A small masked image model, trained from scratch.
Model: 25.9M parameters, 48-pixel images, arch swin, norm rmsnorm, activation gelu, moe expert_choice, num experts 32, depths [4, 7, 4].
Data: trained on retinal OCT scans (Kermany 2017), 98430 training examples, 30.7 epochs.
Rows from expert 26 of block 5, named by matrix and row number. Rows with one number belong to one neuron. Each number is 500 + 50 x the weight over its row's rms, rounded and kept within 0 to 999. All counts start at 0. Numbers have three digits each. After the name is the row's rms in percent of the matrix's.
# up: expert up (model.blocks.5.mlp.up, 32x160x160), inputs 0-159
# down: expert down (model.blocks.5.mlp.down, 32x160x160, transposed), outputs 0-159
up.3 107:556408476449400535551513595559477560462332426505532474578512570511476485475451508520468534439501495473526446473491522590533393538455484402508560507552551524524520459483526564553469511567479456537469480421517514452517538477547493524496539478431445448602542420492491422516505515540502580415484471492488452518426510549484539477507522445493463506562468573424506447441442426451564471580512458497445437440481513614516528552520529558498517486482524569353566482389504522443530517578532562
down.3 105:516483418435531549460501551510479515463535544447494477500482561393449430519565467578538555516467517452459553466520527562398527448470457469581458535454451540476495611447560405486542526572596539397485492507474517511578544588496484490554491594522508447498585480455520532597543513637511465450421659485514498493482561527466522545526409461533544465521546469530513504475481529424479526517504513400514453413456487510562555465494479488453495566449437451528381546502491581518522483464469418
up.4 074:588548535489484526510462507474532458446441468468538483477511527533589540548406467604570519540441379412526498594492594449410551502467417462471521474514402503530537489497524488490461433569481537455513494521412378527560566530536437378454487549490541544479637582502467527510508577489430497486464478467487543578390561465502541634508480460500494492462545571449550551465429561478461476530483477462509553601526458524529490509513437470475491530455548528427486561480419505526522486561494461
down.4 079:458591507397465553536501586470536443532497540512530467469471509524492508464535527527493622461517551551558435611472493396508591520456544444456426496565507422604557495545433512521484454431463561420421510480531475485542464580615609438519463494585519519503501524521460431477512536432494526579495461559474446448379405531514435474458472562524476484554509549535577594489575508529502477494528435505612560504490425527454469551535488494471535493588463467523478571480486473571499550483429532
up.5 092:471592514559482482471497531499472439596603410498501529541559402525486609445544526477498440489494472575454610506504513410506433593501536526383465493420518477472401531495495502422483501428546422492521491543578467522499425491464507527551511539543527573458490425451529534496492501499511522483541408486444505502448475610442526434469446487518526459552502545458529609570453600508419473492524569535495488500497539425512504460472548466550550515571448540487506551506489436543423403420411385
down.5 087:535580613534536478447486516472514512533509513442536544539474389518535445552433404502457426448550465468465526551421556485537437461520444567534477497515544551504435438468487546420590543422486541428580487453402499546505495530476454583494528465572428502544469461533483473546552486528432422436562471518512445524512524531450434409504556513542556566436494498449514581515456485457532454533515598425446514525553435486461488473559438364448478515444437496438567526415514537439469586499393482
up.6 083:532529484471513534430441466469501530502534421454523474459421575544496446500506500464468395598509429454497422448546487306490503423500472559500496462552439505515576563427522479543467513436500511520551549580536423545504462593481475605535486525542493433400563503464474572483580626584530522526470497509455527516519539464506483528516517566492532452511601542506551571504448554476511474551474492482447470612545478394521564566419457440596468465478446525552564499529524467537480533545540508
down.6 070:480474459480469474456538457525471500500524482508493449537515493474475554506452546398574592489634482549531539471396488427512486443458463493449509530478499502503512458491482494552427525461552509551507517598444461436482492542563461493457456570473470482512505542559535483492470561514445587576454455532499415631572437453553560560428373459469517486525488553508552502566497449461572425476543476469520444502460448591411437500423531500563506432504465435579400463558555569404470511513410379
up.7 130:477483520527489549509542429469483446420490504543516527499567587489572488483436451491570567532462491470448461483493507535497515521576531503521556521455554498519539540450510382425520452519498529617514458504397579467502526461478473455409446517482556450474502360576519485540552465512559528527453545487489512544584511479466459377355603362550595514543520500608516480503512478524535467493530449533414478510558431502501532518488486523602424499596597534466459547532484466469506591550530527
down.7 122:452535491471528482526543569430504465461535466515461520540552572462551557402553470561478515478536496453547419410498514502534515487536495441477397458467457477487564527499556487471518524532463449398527643555485516517469454589487457418479551578601594493475561579459369556467427503506502411482459569448456469471453592488544444532472402543501543455491548492527441570469549493440469376478476552531521521440433558553508427426411549537480477516492490533548407509509468423513519525473440454
up.8 097:406559512561556444484476427489515514424581522568563462448455356473537500523404446429498438433482461532483563497520573424542466558522540480594462495501505520563472507495516525568511551489442552528498470472476517568515438482423492439555515483522521532513451542578539447423527532554448508504612458503578563475600490469468480525526443506524644558551544432519518466614484500482447540433612544495498560513463557468507523486501459416463489573584583465516482482488469581490470495581433429
down.8 095:556524516443472520490521456480442514433552464553498473542474413600520571499503485468439474489496548473512558629395465545575527543506611543527494471481514526570521472447472516502535475474481595529558472502503564516567490477520560540534509497408483560561475558589540456480605524446566569508548439564504499536608514411534509528429537558412410511442569527468611484516441509492538546572395522517531588573510518414503479511474458419580583485481492585447530537421560507501491480511421490
up.9 092:442484520530583393475512356538519447439545542523533506470437483470499517510462534467542470531499410448494579574444493480508514535506429533565448562462550501479464518513535533557527479476457563557486500427439533519527441450552476430543593502522484496534468643540492429493534486516416547529616519502567572524536518522512443583482521485518610604451498408491456537592570480497480620488593527490530522577487534490600482499512419458418461582499555471553617491529475513539504480545516480
down.9 099:547526516458542466596469389474452593446586473481571418483407476520500533451485461513388472434544452543418600530449498551516511494511508507518508493507496474534485496462503561515533508580456469503540440517449529560500379360468567590531553478440447536537474567519496505470575555484535530485499522489465443509561558494461506472415563533492400513471479476445550508550422561565572524583496537532458594425549512415563466475485415502567509495464547551406529483408513508553483574589466485
up.10 112:561512527643537505663498545497516516502511550544536461479474434484510503495402481418468498527473548518535606559437508476474509530545430536509465523405533551525436511472619465540431484446413532543498518454516533449479504455543504418471522459508521470503504503632448474446421469442520455521561497539556502516520469406504470516486522521409556501453492442649479481503488507491493577407561573532573508558548555499544432487466615442481450513579549471582430492452498525491488521394513530
down.10 124:545494577491546459487477395511512580408513522559575442504467569475560500506458452502483367518604426396498532440532414532485529506509522491553472518477477463516504543461538501580436523518385503459611526609586465506443364487482555512433626471404522501547535530514553457471520519519451504482586506484523579564548484451541474475392536573395482491464459526465566483476490480474504541499482579521481534467478507486540456443404457439486467526469490552465535591517501522593537516531456513
up.11 074:564503577456515408493554452520549468496540443462455474449454488605522509494445543500470445523469494465502538463654598371457505460472464508437597510403526476535570513513522507479489515511440566506554474547504473512556502466489458539543565376505505507430533432500521537434402586557424555571425487455492552497524545512533548550541481515489573475594451518480527501461530465426442391519499426484479454529560576468495412522439498433549437429514539534483589495604398476490483512490462478
down.11 071:546518546573529401512475570469488575509508504441597483506437506491483572477568560517437441514568559560617561516563515484559469472507434501411429428460467423463528402499535463417474521506458535506491486481591514550470523494500502463458509399584562576498554620418525440518507564453566525530488484493507475440564527478474521528503519553486500578518552538530470475502457388489555528484568375558478538602509466490512464503538495581438376448515558414467510428530519502444438551506563488
up.12 135:492436524461527553407463495468499503557460507503518581538575504557540506535607538487541476497558456538488480522549549533507476511539478538486576469471602495532464439435457496556515378470578490462490568484467496457468502397467460412582420490542481496527569509478503657491422494487488436502587545439476524448399474598438555425542411545468467394458543601451418547563438513561482448449488468527500464500556502531495414485512514552619509465542519518532504521479436491485561545422551450
down.12 121:534449438547493428404564514534505485519409475509455590552515588338472434468531492529520507531547497462533510402518529546491522492555491503494488436628547458397501523435470483453554470520600493467516435527493460522484546513432467537504473483579489474495579366502541559547582467533543375508496525499499478411403484527514497503480446549511523472538481499452588564555507486584544470476515482434591427407531476523514494521506485433364507498464490474487474530474456554492541494499463362
up.13 100:526455528490402554584584486446507510451466509496485428495490493471487442526379512496450497411501475515474537483490640486545530514526416485534383554485476484477444555495598484614496518502439485501534438451561507432493473587497507448442601478500474413546494536542517397553536496531558534492499542546553524516574496490491482587515468473516478533486464398518449505531492469513590527573543615521517516471573509562527583606477583483449459472467573544523459498430394538539468365542487477
down.13 095:603561520441483499442466461490517506505509494530512417507498565475553450602583413567539518514500582444485578466541548567389499445500500445626445467454404504541504564426565591459505488507477510452563430585459504456548530547427453506546594586468477422530517467476518531546526505584510512511445508450511440488503472467530531498445513555541533520440520514505606545485445527440570506553499515575432460440493492482635556467371513430445470589461480532520504583516565543487494542469466503
up.14 081:529514548429484471497479411505431495502542504498545461450489570550521531551550512481520439566542409451449523528542501438439417422495481558435493460484447491521493530426516474430458471553424521553545532510507479452558469518395429548397448487473524478478521441439567546411521539487495502606547481486562551553575589517497527539449507568417562417485580452472629472516491464405489479476469463484557544571504468548603470540456570470464455463423488482571492478462425441480510477336546470
down.14 066:543468486477453464538521521474433424493553448571458541512501547518497515536472502518594541519513489536514491550523547428511510486598518446384442478412522493511493543481519475497406354515538418582472543452565467433528495507517437528515430557430477478552513520601475448504586457422606568494499482530503487508414470375540617552536503465468530556644541460458459524483537517457490495495502472473571475480501482576462437458492528548630475462510511423530457440567573433423496547542477443
up.15 085:620394482507563480455544506528588478483457466494527451524422578489426486544433509513456448490509502490439526488501503508527487539563445557343544565481524579559505470494508438549494326439569506506486427458447389582533470517486445528464502472423472474570523513562499411548540530471501500515450500520536509551479466619499571487505456405532566574512528452523464569519490522459590486491492525477490525486428444561520498526535462603599584502480431480444475447502526586488452505570467456
down.15 078:473616517530494495543505438531513516462434531479468494433492460579493498509429544517558495500621423534425535518473536493385439472443482498478480546580594512424495426595584504523450450479508535544500427452435419546502563473478539438567535479449449466496568424509503493468504460441499521577475476482521545506410525468528490506425520460544483468460516555500460417530485508491439538476531517481650470549525539516381446472525498511630511508398503505507505460596614525477524618508571427
up.16 094:430543570462471514554529513472451488499562485497487466472493575520541513535455518660481544514494484476437511525567486469397518488512489531456591594402572506466557514451510535533474508537461515637480522438506525452560505537383467422553469415412426537467538503438526542468346485488430470479531548338545500469509460523464541491525342450493543504559526481465453457516432449472546494528441447509504455514424457447575521534522513569494530448486518484458504544527473470449568533567495498
down.16 097:444446450445434509421477511531451480491453501425533556496493552455496456544570549521457491519472586441485453478515442433517499485460563469477432443498442461441527475565394453487484424475541429534453480480452451623566489426605499541481486541394485417502515393534535455489527457493549424591521475589445509584536467487502534533505498505530614459481438434587601525555502509515513626452542445511524545477498375493515480504499439372539568491544476445480461541413470509536470472510516462
up.17 137:453497509473519554478529486475572557477449429494497546592468534506438500474509547403454503467557526501484507385529506510520495497515513450517539511535552528559638504445522486613571373470538540568504513491435510524464509458481453443471419506536497394526557426489504499522519507524548563462516493498524491517450533663479497473483540596559529497509465448499452538601440436514557395490436395504457468468482449593467516509503565562554505475529564538457543485419481483588607611574527573
down.17 132:497535467462454558454572516551502544484561481465483552486494537414449482475567555537562558513466540523501488411524450491460521475445476515511465423588400395422516582457613468450498481532567450455471500505492465456452540529488532491571476569536468565524614462457518554504530441475535410495454613490554434470483512514532517517470459474494570506509492454543492502457573538434467436465462450566584487460486519546506482522421507575287478496478500434582548497534470489574466380480433444
up.18 080:595576569528510513481375497543543515457555470501553540486470572542447507487507542475508430502475469441424481520531504498431462481515458562396548501454482479519531520456586504506468460532470635521498566587411442520505467534445479550373460529454451524477585402478522536585615511511451488479506452517536551604446594603451484478452556448543537507518561534529515515531415562466471451553417476444477506537466444510480509523501620545589463416567462557471530445476548473444505545461471471
down.18 075:508412459533475498501522478357589521511439511502458527432474518414497424494491498400496576505447515467561534580572433429537454501488535475418529518385619513515564582536422497573504474525492471550510490524493476430530512535481466482524481496419470452498483470556435416521452546519557582472452489501475508432532452508530454532514627506558543488559518418475464571506489460631487441529531457615452508476506474490499436468562505511580475510586499504528542525524592418598514465526597432
up.19 115:449511516585486583544528492460504575485457459432473483492462509460500428520432501374398448406454447522499527437519644480519432486559420453548428464543571470552535532412510453508472545430545481471565524497518492482500483502512491446435616559456561453528465431547485387500515507548554558476570482551475477514545506497485506441503572545516491556526465500489465530621469468568604465479485596476502541522591572586506500571487486487478503537503597526448471405464376508551519507553483466
down.19 108:520548526498480555481510486476536513407535509480609459478531529409531437549502454577488452519541502519498551525498539521475541442468530467648411493520404538456512601464562552420495479547521573464551474536502469424468515495420513502551524587538465523564613480498529510482559564525584442443449586398542489427448468442569542505499473499493507544507518469446533492453492491425439516526513566596509495400548508456546504490399493475360497540360455505542497539488436467595459463477443487
up.20 107:552527501576575435624519499502643445507514598544560528492419577461494507506408567578516345478488468487504579511487476474481455521479482604481471545504474531537493546529569484497415429450537505600461492474420461596486483500522525420483585500504487565533571494592545404482515506475462501534473488536531550540529502495522480504545560505557558605449450409592467536514523478499509554532592551507583545481588490523517467527524470543394548447477589514529558518522516458469511483514489571
down.20 114:540526528526526462601508467411547569468557523465544488500385513513382459522459469506527498508573583422364486421533504481582568510465471497357624551577458505543445551447460542516574510613462416510561461542478416515545413441480502526464601504456499486536472514471453406473524543531462524516575497499498464501515508569489476544458507495470483494516451532576508485552492447415527532563505608399545461472507524480546542427516473465541514472482530566495529507515521509598498590549553469
up.21 114:383463570522384552605537557493486462410502543553479511490533515506570540534455497440521495458369499408492468577500500578449467523501483526490525571451503551501464590442557482547424468485644522588515550447507509480484515546421473493479557487427482528516505500520507411428443474542472429511527540436535518546485480628437513437424417507466452476569590535434476475509387496493525546495476487451500426523464491469547492510513521573479555490498582450580436548539454419462464499465406504
down.21 109:432476496418464542472358550513487529491440518455416486454480552535526471395445532555410482418521458477483507524500478551585539500495556423425540462477572490462481548490515433456521510571500469550491491431559452584511504367485420518453476472433511501531511439556455440424551511540502490544524466515455559511544510519439499461574567491596546462577389528597468564557517493543542489426602548535500546473524458499396496464460471420569564446486497478428550505448522518499488587506569401
up.22 112:422438504658491554533541512499496520511505442502470542502482524495523530493479500436504509469439452496451506488482470515525496549525491471423559490480506499530623629520519455546490424430628410502523527410488545486484519466503518560528500551495576418495399391553503447526449501540549592529465396591487486549444494514453486428565588417503505532452463433513423484519609514571574512460495495482549477507605499564497502537496457589501469499511562414461572439533444398508517555428509528
down.22 100:498448513532482533525545536439484522340448498524573440479540508419505536513483504583500476447438548476503601473482533519507499510389453492534501481445491453500506578410441367451485525541572602450609442501555483517523472536478479512552579486541496516511590410504536501460500536517532380465454567503469364436484512475494594498523482427518553613576549502519454483544475512482444498587472547512582529413483559505502438548406441453469480522482466509504476521486536554528496483468415403
up.23 081:416569494466530456508407396534461537519498364465510472480590459405530392408492495564487551474480506455430542536515596486528514511525513477525558543486490519471542503485477531475460586590455536495506438495498467559500502503441465581547459466520443586378514408521489533500553588563508501449465419544515569504473526477539491471590567422461485472607505481501561504419487557573377413478488531479503513494425523468534487432454565543515370447484412425496525524478526512501458457502466468
down.23 082:519489536498489475488454556508495566434479520489462511487524477499529604493467518415443499465517526543553417566462537550587478545547579419515592452465532484520525417520543499431569463483465491449546526486537513484445523467565548491559455535447530462572453494479515414524505497450529558476590476529423497574455502440490454537503540440439451504475552459563528526563414470504524658455498535535582582576527390441460528464620472522496342495597516548627479524447485474502455435557528506
up.24 132:548445473566476528457484521530489536485463444465524614488481488520591496453542487385445546568510517513497512412472579559523443496605505521562531420528543547521536470455479437480575490480591500433519586539455459486546488472483494520483530507476595457456528521502482500583634546476467575463485493541507469550435523572450485471518564528587431509550507570454457562547512511481528429529384428530393515511414518489506528464499514535540608486585378520463498360470489602476493542547451484
down.24 139:522464530475467465535473511522422490472561487539428514567533479476542482468528511595585526516493514615530454529454537443400575512464476453473606505577404517557408554563575488400438440578567494538463390424590485490486538485487488481514460501524477535530517510480506481532442482524513469477416503451517504341471443403497517609540451411492470508615571489520394537485575496546404472516521527536462486478627507492527580563505512534476517483461559444445519421515514481486499471501492524
up.25 088:487539543589547546476547525550399535462543475537492382521458455394563513527431498414415478511468521511541527533393475507505542500514430468581472535525458530520406579607529497520452591516472394571462471544516530447524486473596533576509497517464454528431466472527469368485470481483504523541577456540483555492434486509548409578483522469486545488513461522473475486477536506484590557484539595556547571518528486507528558439455562456530470533463495378457457432534509454560400491425402522
down.25 090:477559465520523402519536474506441453480496488505508498505504494463518548489513440581477474465506521427452507454487562596461503487518474447614492547451449536542499592477539493478534587598477639410616455535467507513580411547470537565486546588483501521476558450565534502550553532529451472435599541446560523443561511411519506452416534544508456557449554451495492444445476575493555540548502531426479539515449480429505481491448452328440492555456515480518525535474512622539537418491544488
up.26 098:613428502530475518468421490511512488475458491450544502532508555507514446477526476607569576539457558465439504554447450458442576624549489479382565557429497489519641417521540455411367511533553479381491465484514516469441518501503509442483481500510506519483488478493526467507509473467485452535522542494507475521574584453545442542460533411559462508445468547575458519494411498507426471506521529504469507492435504540544503493475657614442428441466517505424530549411483597496528468523549473
down.26 105:471508541538538440501513506542440456427451579483519473548468435445570538626493381594520537528527528385490553537517515567431539432519423512517439496484506552549483476463470510568483558499529553465498517510554498493447566500460506546472547536516568524526455485440496505463492440549460383521378584458517486423431571548560525430479354475399473506507493502532469480487488535495502515476490564438456442550576481540594453521468413548446509498524501473492427552544489550360480472423405479
up.27 113:470477488588438555523504505502529585541457497451469533493409490492374460541535524391406403455468515484526541429510519455523469520427503498447419524529484483540541633507541507540437440491558517415555530528566493522455427578508494695425514535499530477490508463458466481535482491490544511492510466596456457518551507519425564478465474590480510497465589431525537546674488487481514535573421565469536529471514495511543521526490484541452483464463488497536508468431427375520443530531519539
down.27 116:515588569539388540480432550532584504421484530444558469393480535440517445549555491518432414554462527479510556610499510506487494489422510460580506548521429573504573449526524524394491587420480517422562447461497422515579507374499488552527552502510514479594566468505548499420524467505491505490495567503503487480456551430557520454568561503540522560434530458550476446546488513500448588532542552532472474554525489367481518533441530470368433565477481494579510496450502450591521491501515503
up.28 103:565520529579606392506523467441625432559506529494526529393456490476476472531427465454565504525514539460559571493473466513552537570480517559439501533509511548554522485538531396476477461426521561543469477420396507574503519508530535428441588494561547455494478543570484489496428478444454468506503482536597478505522525469470487457467493503470546608520487440710528566539542496514486540430530589592480556544465437463514468465536470508453460494465471458511475567586487565489467505393482475
down.28 103:542452589536507467580569418490512549378514527524501423523537522605474591390407506547474452466559500488441594502417434541523443492494487556465591473462535520522470398423505467518514412494395477595523498516535527493456459441537577549484558516441468544547434486540525452489509562525451451532557429531509485533524493512546512527446518551402460482473463557555434466525446466506588517614460593437542589543558548447531485497448448505465470576502570538541523482461531546552565487493481557
up.29 112:401585583492479504565461468477514505441598519499476482536551566469502463575441502563474476459469437433476522562610534485465558502444418494506472491535401514498546535455487600565545583620513428609479509427499510497458522508500484521513516408512494592516580495598477490403498521550355428483490527393465578491386501486633566539489428498508480489495515463410447483439498410506464475560481462411575486516515509507525497529504471485514526513506594467498514478522479445506488448493498490
down.29 117:432536524458430515487448449495457475387540522538498414410597606527471528545450514487498532447421554554506564472595431446490477598391478417485484493464573485454539518477556445540438461535521471532460483450532553470522420441523477525487444488452521492430493504433455542479388489503538447492502385517470502463630473482477474471541489545468573388519550519487453531452451516534455506485546469543459448431522476483530573507544549397636626511493474478443500534506571486480585504522473534
up.30 112:589486504607624400467510395504643476564602449548468530473466526478422569542520548521626495483512485422478601490463407423533531463498507559491486486486482526579496490495516435475478507560564554504465493537402427537493449495515472508487511391490531498492531546525515496506524531414423587555423552537575518457431499527523411520564553570524542574459464445531477555534561469508486480504487486520532535514549486497494442457513370494472546526496511515492514503614536456507504410420443515
down.30 133:513485542501590437520569493515569544496519500494483517519431535536454490507462551445373457391548549527527547433446466473540506501475572532480548489526474533581406436414434435543569550504503413559614503484464458661481407401515514481439523492477490542547454472563382486438485605466507437489531559511531473548456604550513475495534494515492449526518447542559493470510485483545584438520503540429534562551526513546489456454492468504512503595484568550501586445422550485552489559543555428
up.31 099:536582605524530476468466506527457483439527516509426470480535490430541512561481403426517496433490496417532576598502501488527434492552513583556488445465510559473347560494483480569505527489369509517520470461505495516569517499530549438493564527511462536499451472504542460451552443637467473514623451512642522502576517479474551544393471495504519534520499537500551501599465505521555577432521504513509511520499504476528558511534556480421525630579541463585502515470515526551512418561461403
down.31 096:507523403479513533485469328405481570454568510515481543580489474518522529462491480539459476512571529479485563497469516577604496513539527531581521489520455485552513502446496561504467521532451583514484474547455496472476482544536586526537548371478489524487452496509498535502536502589466513495622457553454562519642469411493465526390526536461464381506532519415507477557447461567653550582457468481463510449502524506502499425459480442524502452483529541362493555459532508462436512542440512
up.32 064:449477562490531499405524509435607429580538432504529580444460496478439522536460541581595585527470536558490437551487558482491438475478451537476470454493555475488448471481493491456535569555515546459507534447522447509545449512432477542512477427481448589492483561507541563481531584457360560442392441527567490483501447574531609531517444490430487567524586540536518560490530526498532510517484644473445480589558571459458511540436421486549512446493511486514554496567552481572475414527544418
down.32 062:461525429442557503474438409545598511456450458499464453515484542497527458529563599510567469481572501480539542528341514458508494529457450548515489517485443463515404403551564477462534549542498540598537510468493455517340462429476521431540451485472525434462472528537546498506534571465489548450503533484505492492526429534563499428514467503540447523489557522506432476521528468565491498523488443552564497583417431542408418561397543541498370503498396416578465534537541533504470540497587479
up.33 095:462419577459527488498388394507560508521501558538521534520419486562437494552479499543413542565494520534525521458544465480476506459517398552537549514399550572517544478464581514606537392458458463553595524424448496507571506552536454468467472467520405526542583494526514530517430534501536491478573499491570496445465475532554489624594536560482508556455499413464476528456464500463478454492507445451605503488520435496550475457429463594555492443473573514526522413405474488536628531526484459
down.33 100:572590476572546468462508529579587548551573530544536527432402544507505396500531551543590455475538468550472569484545507567484582438450556506537420442583459461471428555515505541561453457485527510380493501478508497558428502474500516587538525518508495501519532471472565566396532453547499439502506557462514491467515510570379618516477589551490514533495438437546616493536484523452499524465574511497535406563488519505547505496438504467426523583361483467446515520461487586525468494500452449
up.34 101:537429550488492490459444528482499541441418533486507555494447522535495464581514452416474508555486545520498483456583531522495509501519411467499487445554509480604556444426621626585505471536556417438537491543450510616488486523516537520527502555458527444511547487479528536500466461543493524564502566595585483499496486563532607586570386719479523547395507491504470501478473529462494522512484512481513488522513440515535496546456511537554499463502521561540499424474497542494591579613537458
down.34 091:456583461535470436413520568553510513464477501490505525504445498582428375551515501537515466582551486500457572522528522550389482484427462498626574472487509444384424523517549460496527494529513522387488498458461493476456544450480562553522564523577462530538601445479533585528428455578487486422482480563480544469451469505422587547511497435457509473494539456557528572555518551520474554527570466540521467513502489545513539427492436507371486589337520511565515498468450539549487524482527444
up.35 090:566499552527580425535452460517550451443601461518564484477422438440432492516453424536599501513467454413478457435510492455438526444474488537404548556524504498540457467561551590473521467535543463545517507545463394512600464495446489509563618486503497527506575487532573470550577541527470514496436505512535510497452481571487531581546498421578526571537530495487475477442504552457441506606517557469524512501559453441524441608522461490422620522413515487496534491513575579500385478572554553
down.35 082:416449552514431505501551521401537499519491546495467488412508503558467442543550398440595496528560488492438502470443489449550465410512562526417441515525544446555500495518468536546495591493575545532533513481540417510513572535556474416490530534405561426654490514503453505441486568434531517553542440599499473553484398448579440623482484557461551503473486506561518556489505419502553431469590452588503455511436563458471452541503535549521442500547510458517577456519473418550452514544486494
up.36 097:464525553531505429496443414485461406448572463529531513440489483450559498522494569487491444545496532475451581536521557479462479438481494563496473519440479499555494533443524469586434498567468596591543548528461464403601434537513445549375517463477491474419511365491578550390477502522463544542461492448544549571501542461433526407485530622406562523522560459553547510566425518523482498490374480489491505580507476416470486521446514444476491487560451460520481526563459445427495509521426454
down.36 078:486472480526493503383532526478506465518554512445495531438498429492452464505566472566600641502490549523516543533532511496489541435528477474519429518542578457446494445589465511504462414540502489454500463529507477529542588461489464555499558541487473513476469549482539517518464530492469581495335544430468560399380451582508517511577488471500359522549488456439551547452592645430469497490610507549462489477585497462502522537511435465487553453539535354468491513504514519487526465452529538
up.37 103:579464446551628344522516404462558465524486464574514474496436497520437503547434542488554457522472544437528532489500515511481444479500448559555466462523474528580473491499523444518440457526559528552517510455423490571540455471526549535447572508466469471491533543556504441510518555478461528549467489587538496519481506527529434501561555491551527564503490419613512466455631450494551494486517476550531562528585466562502437479534301553457554522435485455540553528668465503515503469521449531
down.37 105:543469516520587438576533521458567564456525534513510501529491544473474561414427551448465485433585517497432538479479497460563519511546455553383495481509538489541422481420547448532642523480475434514564499536508487545423442441572575553445560557427452577614469478502469495480511560490450487549497478471489500482532626546538506474518556526446446526474455452530521460591538464526559479585463535455550571524584507514495478433432503564425541539530569588554538422443536560530547586539544422
up.38 083:581479546567584447458523434528579515457539439522510489467392477546509546522493529532586518445489477419460568473478489482539589448468493526533468431441451519536495572496522483529505541518530466526504500432514501574566480455497528500498582418520445433478481488554488454484552519470459580568533593552621491430487544520531500564515543610527514544477480468503520572509568531466494491490381517553549547604481473513540425425594438538392521533535389400450542447485481562526535403462416416
down.38 089:508519464431558430575580470479509536494526508658513400513476549525505529479410505442421452400478537586507577508400509453558434488462493516477548504593503594578453484437484484546540488491515468482607424532470517590456450449519547505490557501463418593544507441510515491417491560453437465432539532531514507552513452460511487470490523498449504572498428543420444446554478519554564513537532585418540532496539496546416475499464495529457504566495609489521570434450605528435556525474526437
up.39 098:408438470437454518464515537507485513515457395466464525448562526552450537492558456456504450464494549470496435412509517468520415555498502527392506527545485587513507494469493451475603438453642454544479521463530436475449549578436447445507517554497555436521464533408460553467445512498551566480569518484485536510515492637415579495534425483483426476464541505412446571590498563486571447439495441510467434485525528500591548486541458579642509497512493487536490567428504498502522620518490511
down.39 097:495414446501483521505522537533537491516416483495428452582543442482558399398471475496459500499538526517544498450511506499471441507516402469465492471562527522402453447492513393463550463445574541573479449394463509539478454536516463554480489402544411466473535360495515467513546424549508439512438578483445366494455462538410512442505438365512523531545534459471580485605509551508533544506540533498493491496510465467506508558531450433392528567512497463496448537491481474443563457494507360
up.40 104:506451445390462495451465480447514515530530445439470554477595532486392363463546466463434502443488533465442439526519499536545440553523477494519416521592518457459475501495521531482622607493502429488505555632482424480513529609592494569541543493567471498565510456539498548520497519542558480441478516511464531509541460528505553516532445440567568499553530571399568477420592530531439480561447576490550442461606462469433544583500457488524601483513525536467491493536534484561514561534457471
down.40 109:562462479545519480491493489470552461499487506481537487444544533480513472533595437566517419505429571445546540436515576506454503462425436528532448511508491583447518560464520496411501431540573495503468478505408588467539432540476451477557399542597519570357507532477481581582506445600559527384452537480526501421452548500432492468497517444526541493413584517497475493524539589403419490522567547412500438413493488401523522472538406436484509568480574451513461516449503496486545472465522516
up.41 118:556513604454474557477482518492483479467409516503540510522481554585565597526497553630504460515513463477547403524488529447431552521504484498496588451494526486507519492435492597594422450509487484554520516389532516513506509425535538477511550545377489403529554504468509516490461480433396414516555511445514423546484466422448605444633517498429465492468535437456470492409408480484491587538462419473392467513440546544550428546491477473438488484553501550450504503527476533475563570471489492
down.41 125:543450423527480505340525555551437508464453449449533440509438552503433402596453519530499494545461526471482634424486530592533498520583496499511484495516475506457445519514524468501500424533542460448466458533450500508527540389490505496494556445517517465541459443511503497532507548673527557489530517556439538469516484493454548574545457512495574447502429503537575513637430471565530502433460524485551463433427488513499618473529539524511554454470480582501461539460426608518491489549423422
up.42 086:609512521485532404479481414541626468490581409535478471458507534500446511421447588536466507521553502458484622456494410515528415405531497511475473412462520536509433515463504491514429424577552557548515512594420466549592481488527543562459432359425516468461595479518490555515580530478373529532475551502575537474404533489515519548527559551507496525498489521521526513455570487536544489474417463460539502531499585482472414531546458518526517498491531511539540412527536481410493457541458531
down.42 097:494475513477557488521507544476659472538497486513544553523470530416532461520424553425350513416522581525567517450486457441603514480504554565389449519573494519598458428492494559550532576474540485459424448466456472598514514515519499420470505461494515610534490495530462433462501554447463472407564530541478532460503540557521520474587470588402456480471408476448441451537504443510567465470523480590501506515484481562459459438512511526483514500609565604518585498500517496506562516531557493
up.43 106:516523505600536481498534507539614517470451533548595604465410612550478519532420556572511431579436491463526464502452481457489552488481457550462490536520532544514524530538513515500514453486562469456566588541464381486543482514515476521505498538437440495526533546540535401560477593427532539580435425577443455513483488515475491494616561492572503586493504508576481532460476508478512519629459558439521521551542567542526447476518389538482533429437520532518632411470469501586484500545522533
down.43 116:573543519592453452581511493486551510587534522475534522519438516488414395554468567477522490560569429510396559459573556458476423482441504553471467561479555521530488460495431433630565443468525513526552505569536492512492461420436520498456555525436466451565450516447528498445537522445537559575546499506527524569524549470475455504447492517530511506521403463606562519525368429456529594570526501502557505614554543457566559535428497503558477505494497550544510428471552463526480594578537538
up.44 108:521530571528575435426536477494535499423498491514500555515435482482497588551426454429525461454502486403519555575487472509562544528523481534490390513510468510468483509573536516597498462566429500547537502391450527526597465481559539540510635491518443499578502516567549434507553452492406545515495438522610545524498493522451422512507503622496606629501528380538559480557484454497580547511569539557542546571527517538578489527512405482452556528503445436513541529523494534584516514537479497
down.44 102:560543479475553493525485384460493572404592505545589499565477464499445564436475484508450468463494522456406644452434538510592478508547513522486557471468435513529472521459519523506603486463511491508606451543389563525443474459474547546468554529490460490543469452538526432497546504593539539536587556469500452534612526464541519491434540501466420470566467508430494505588520518507609549566482538497435512445536541423535521458447393488506483534524503562476506423450522586561438552589545485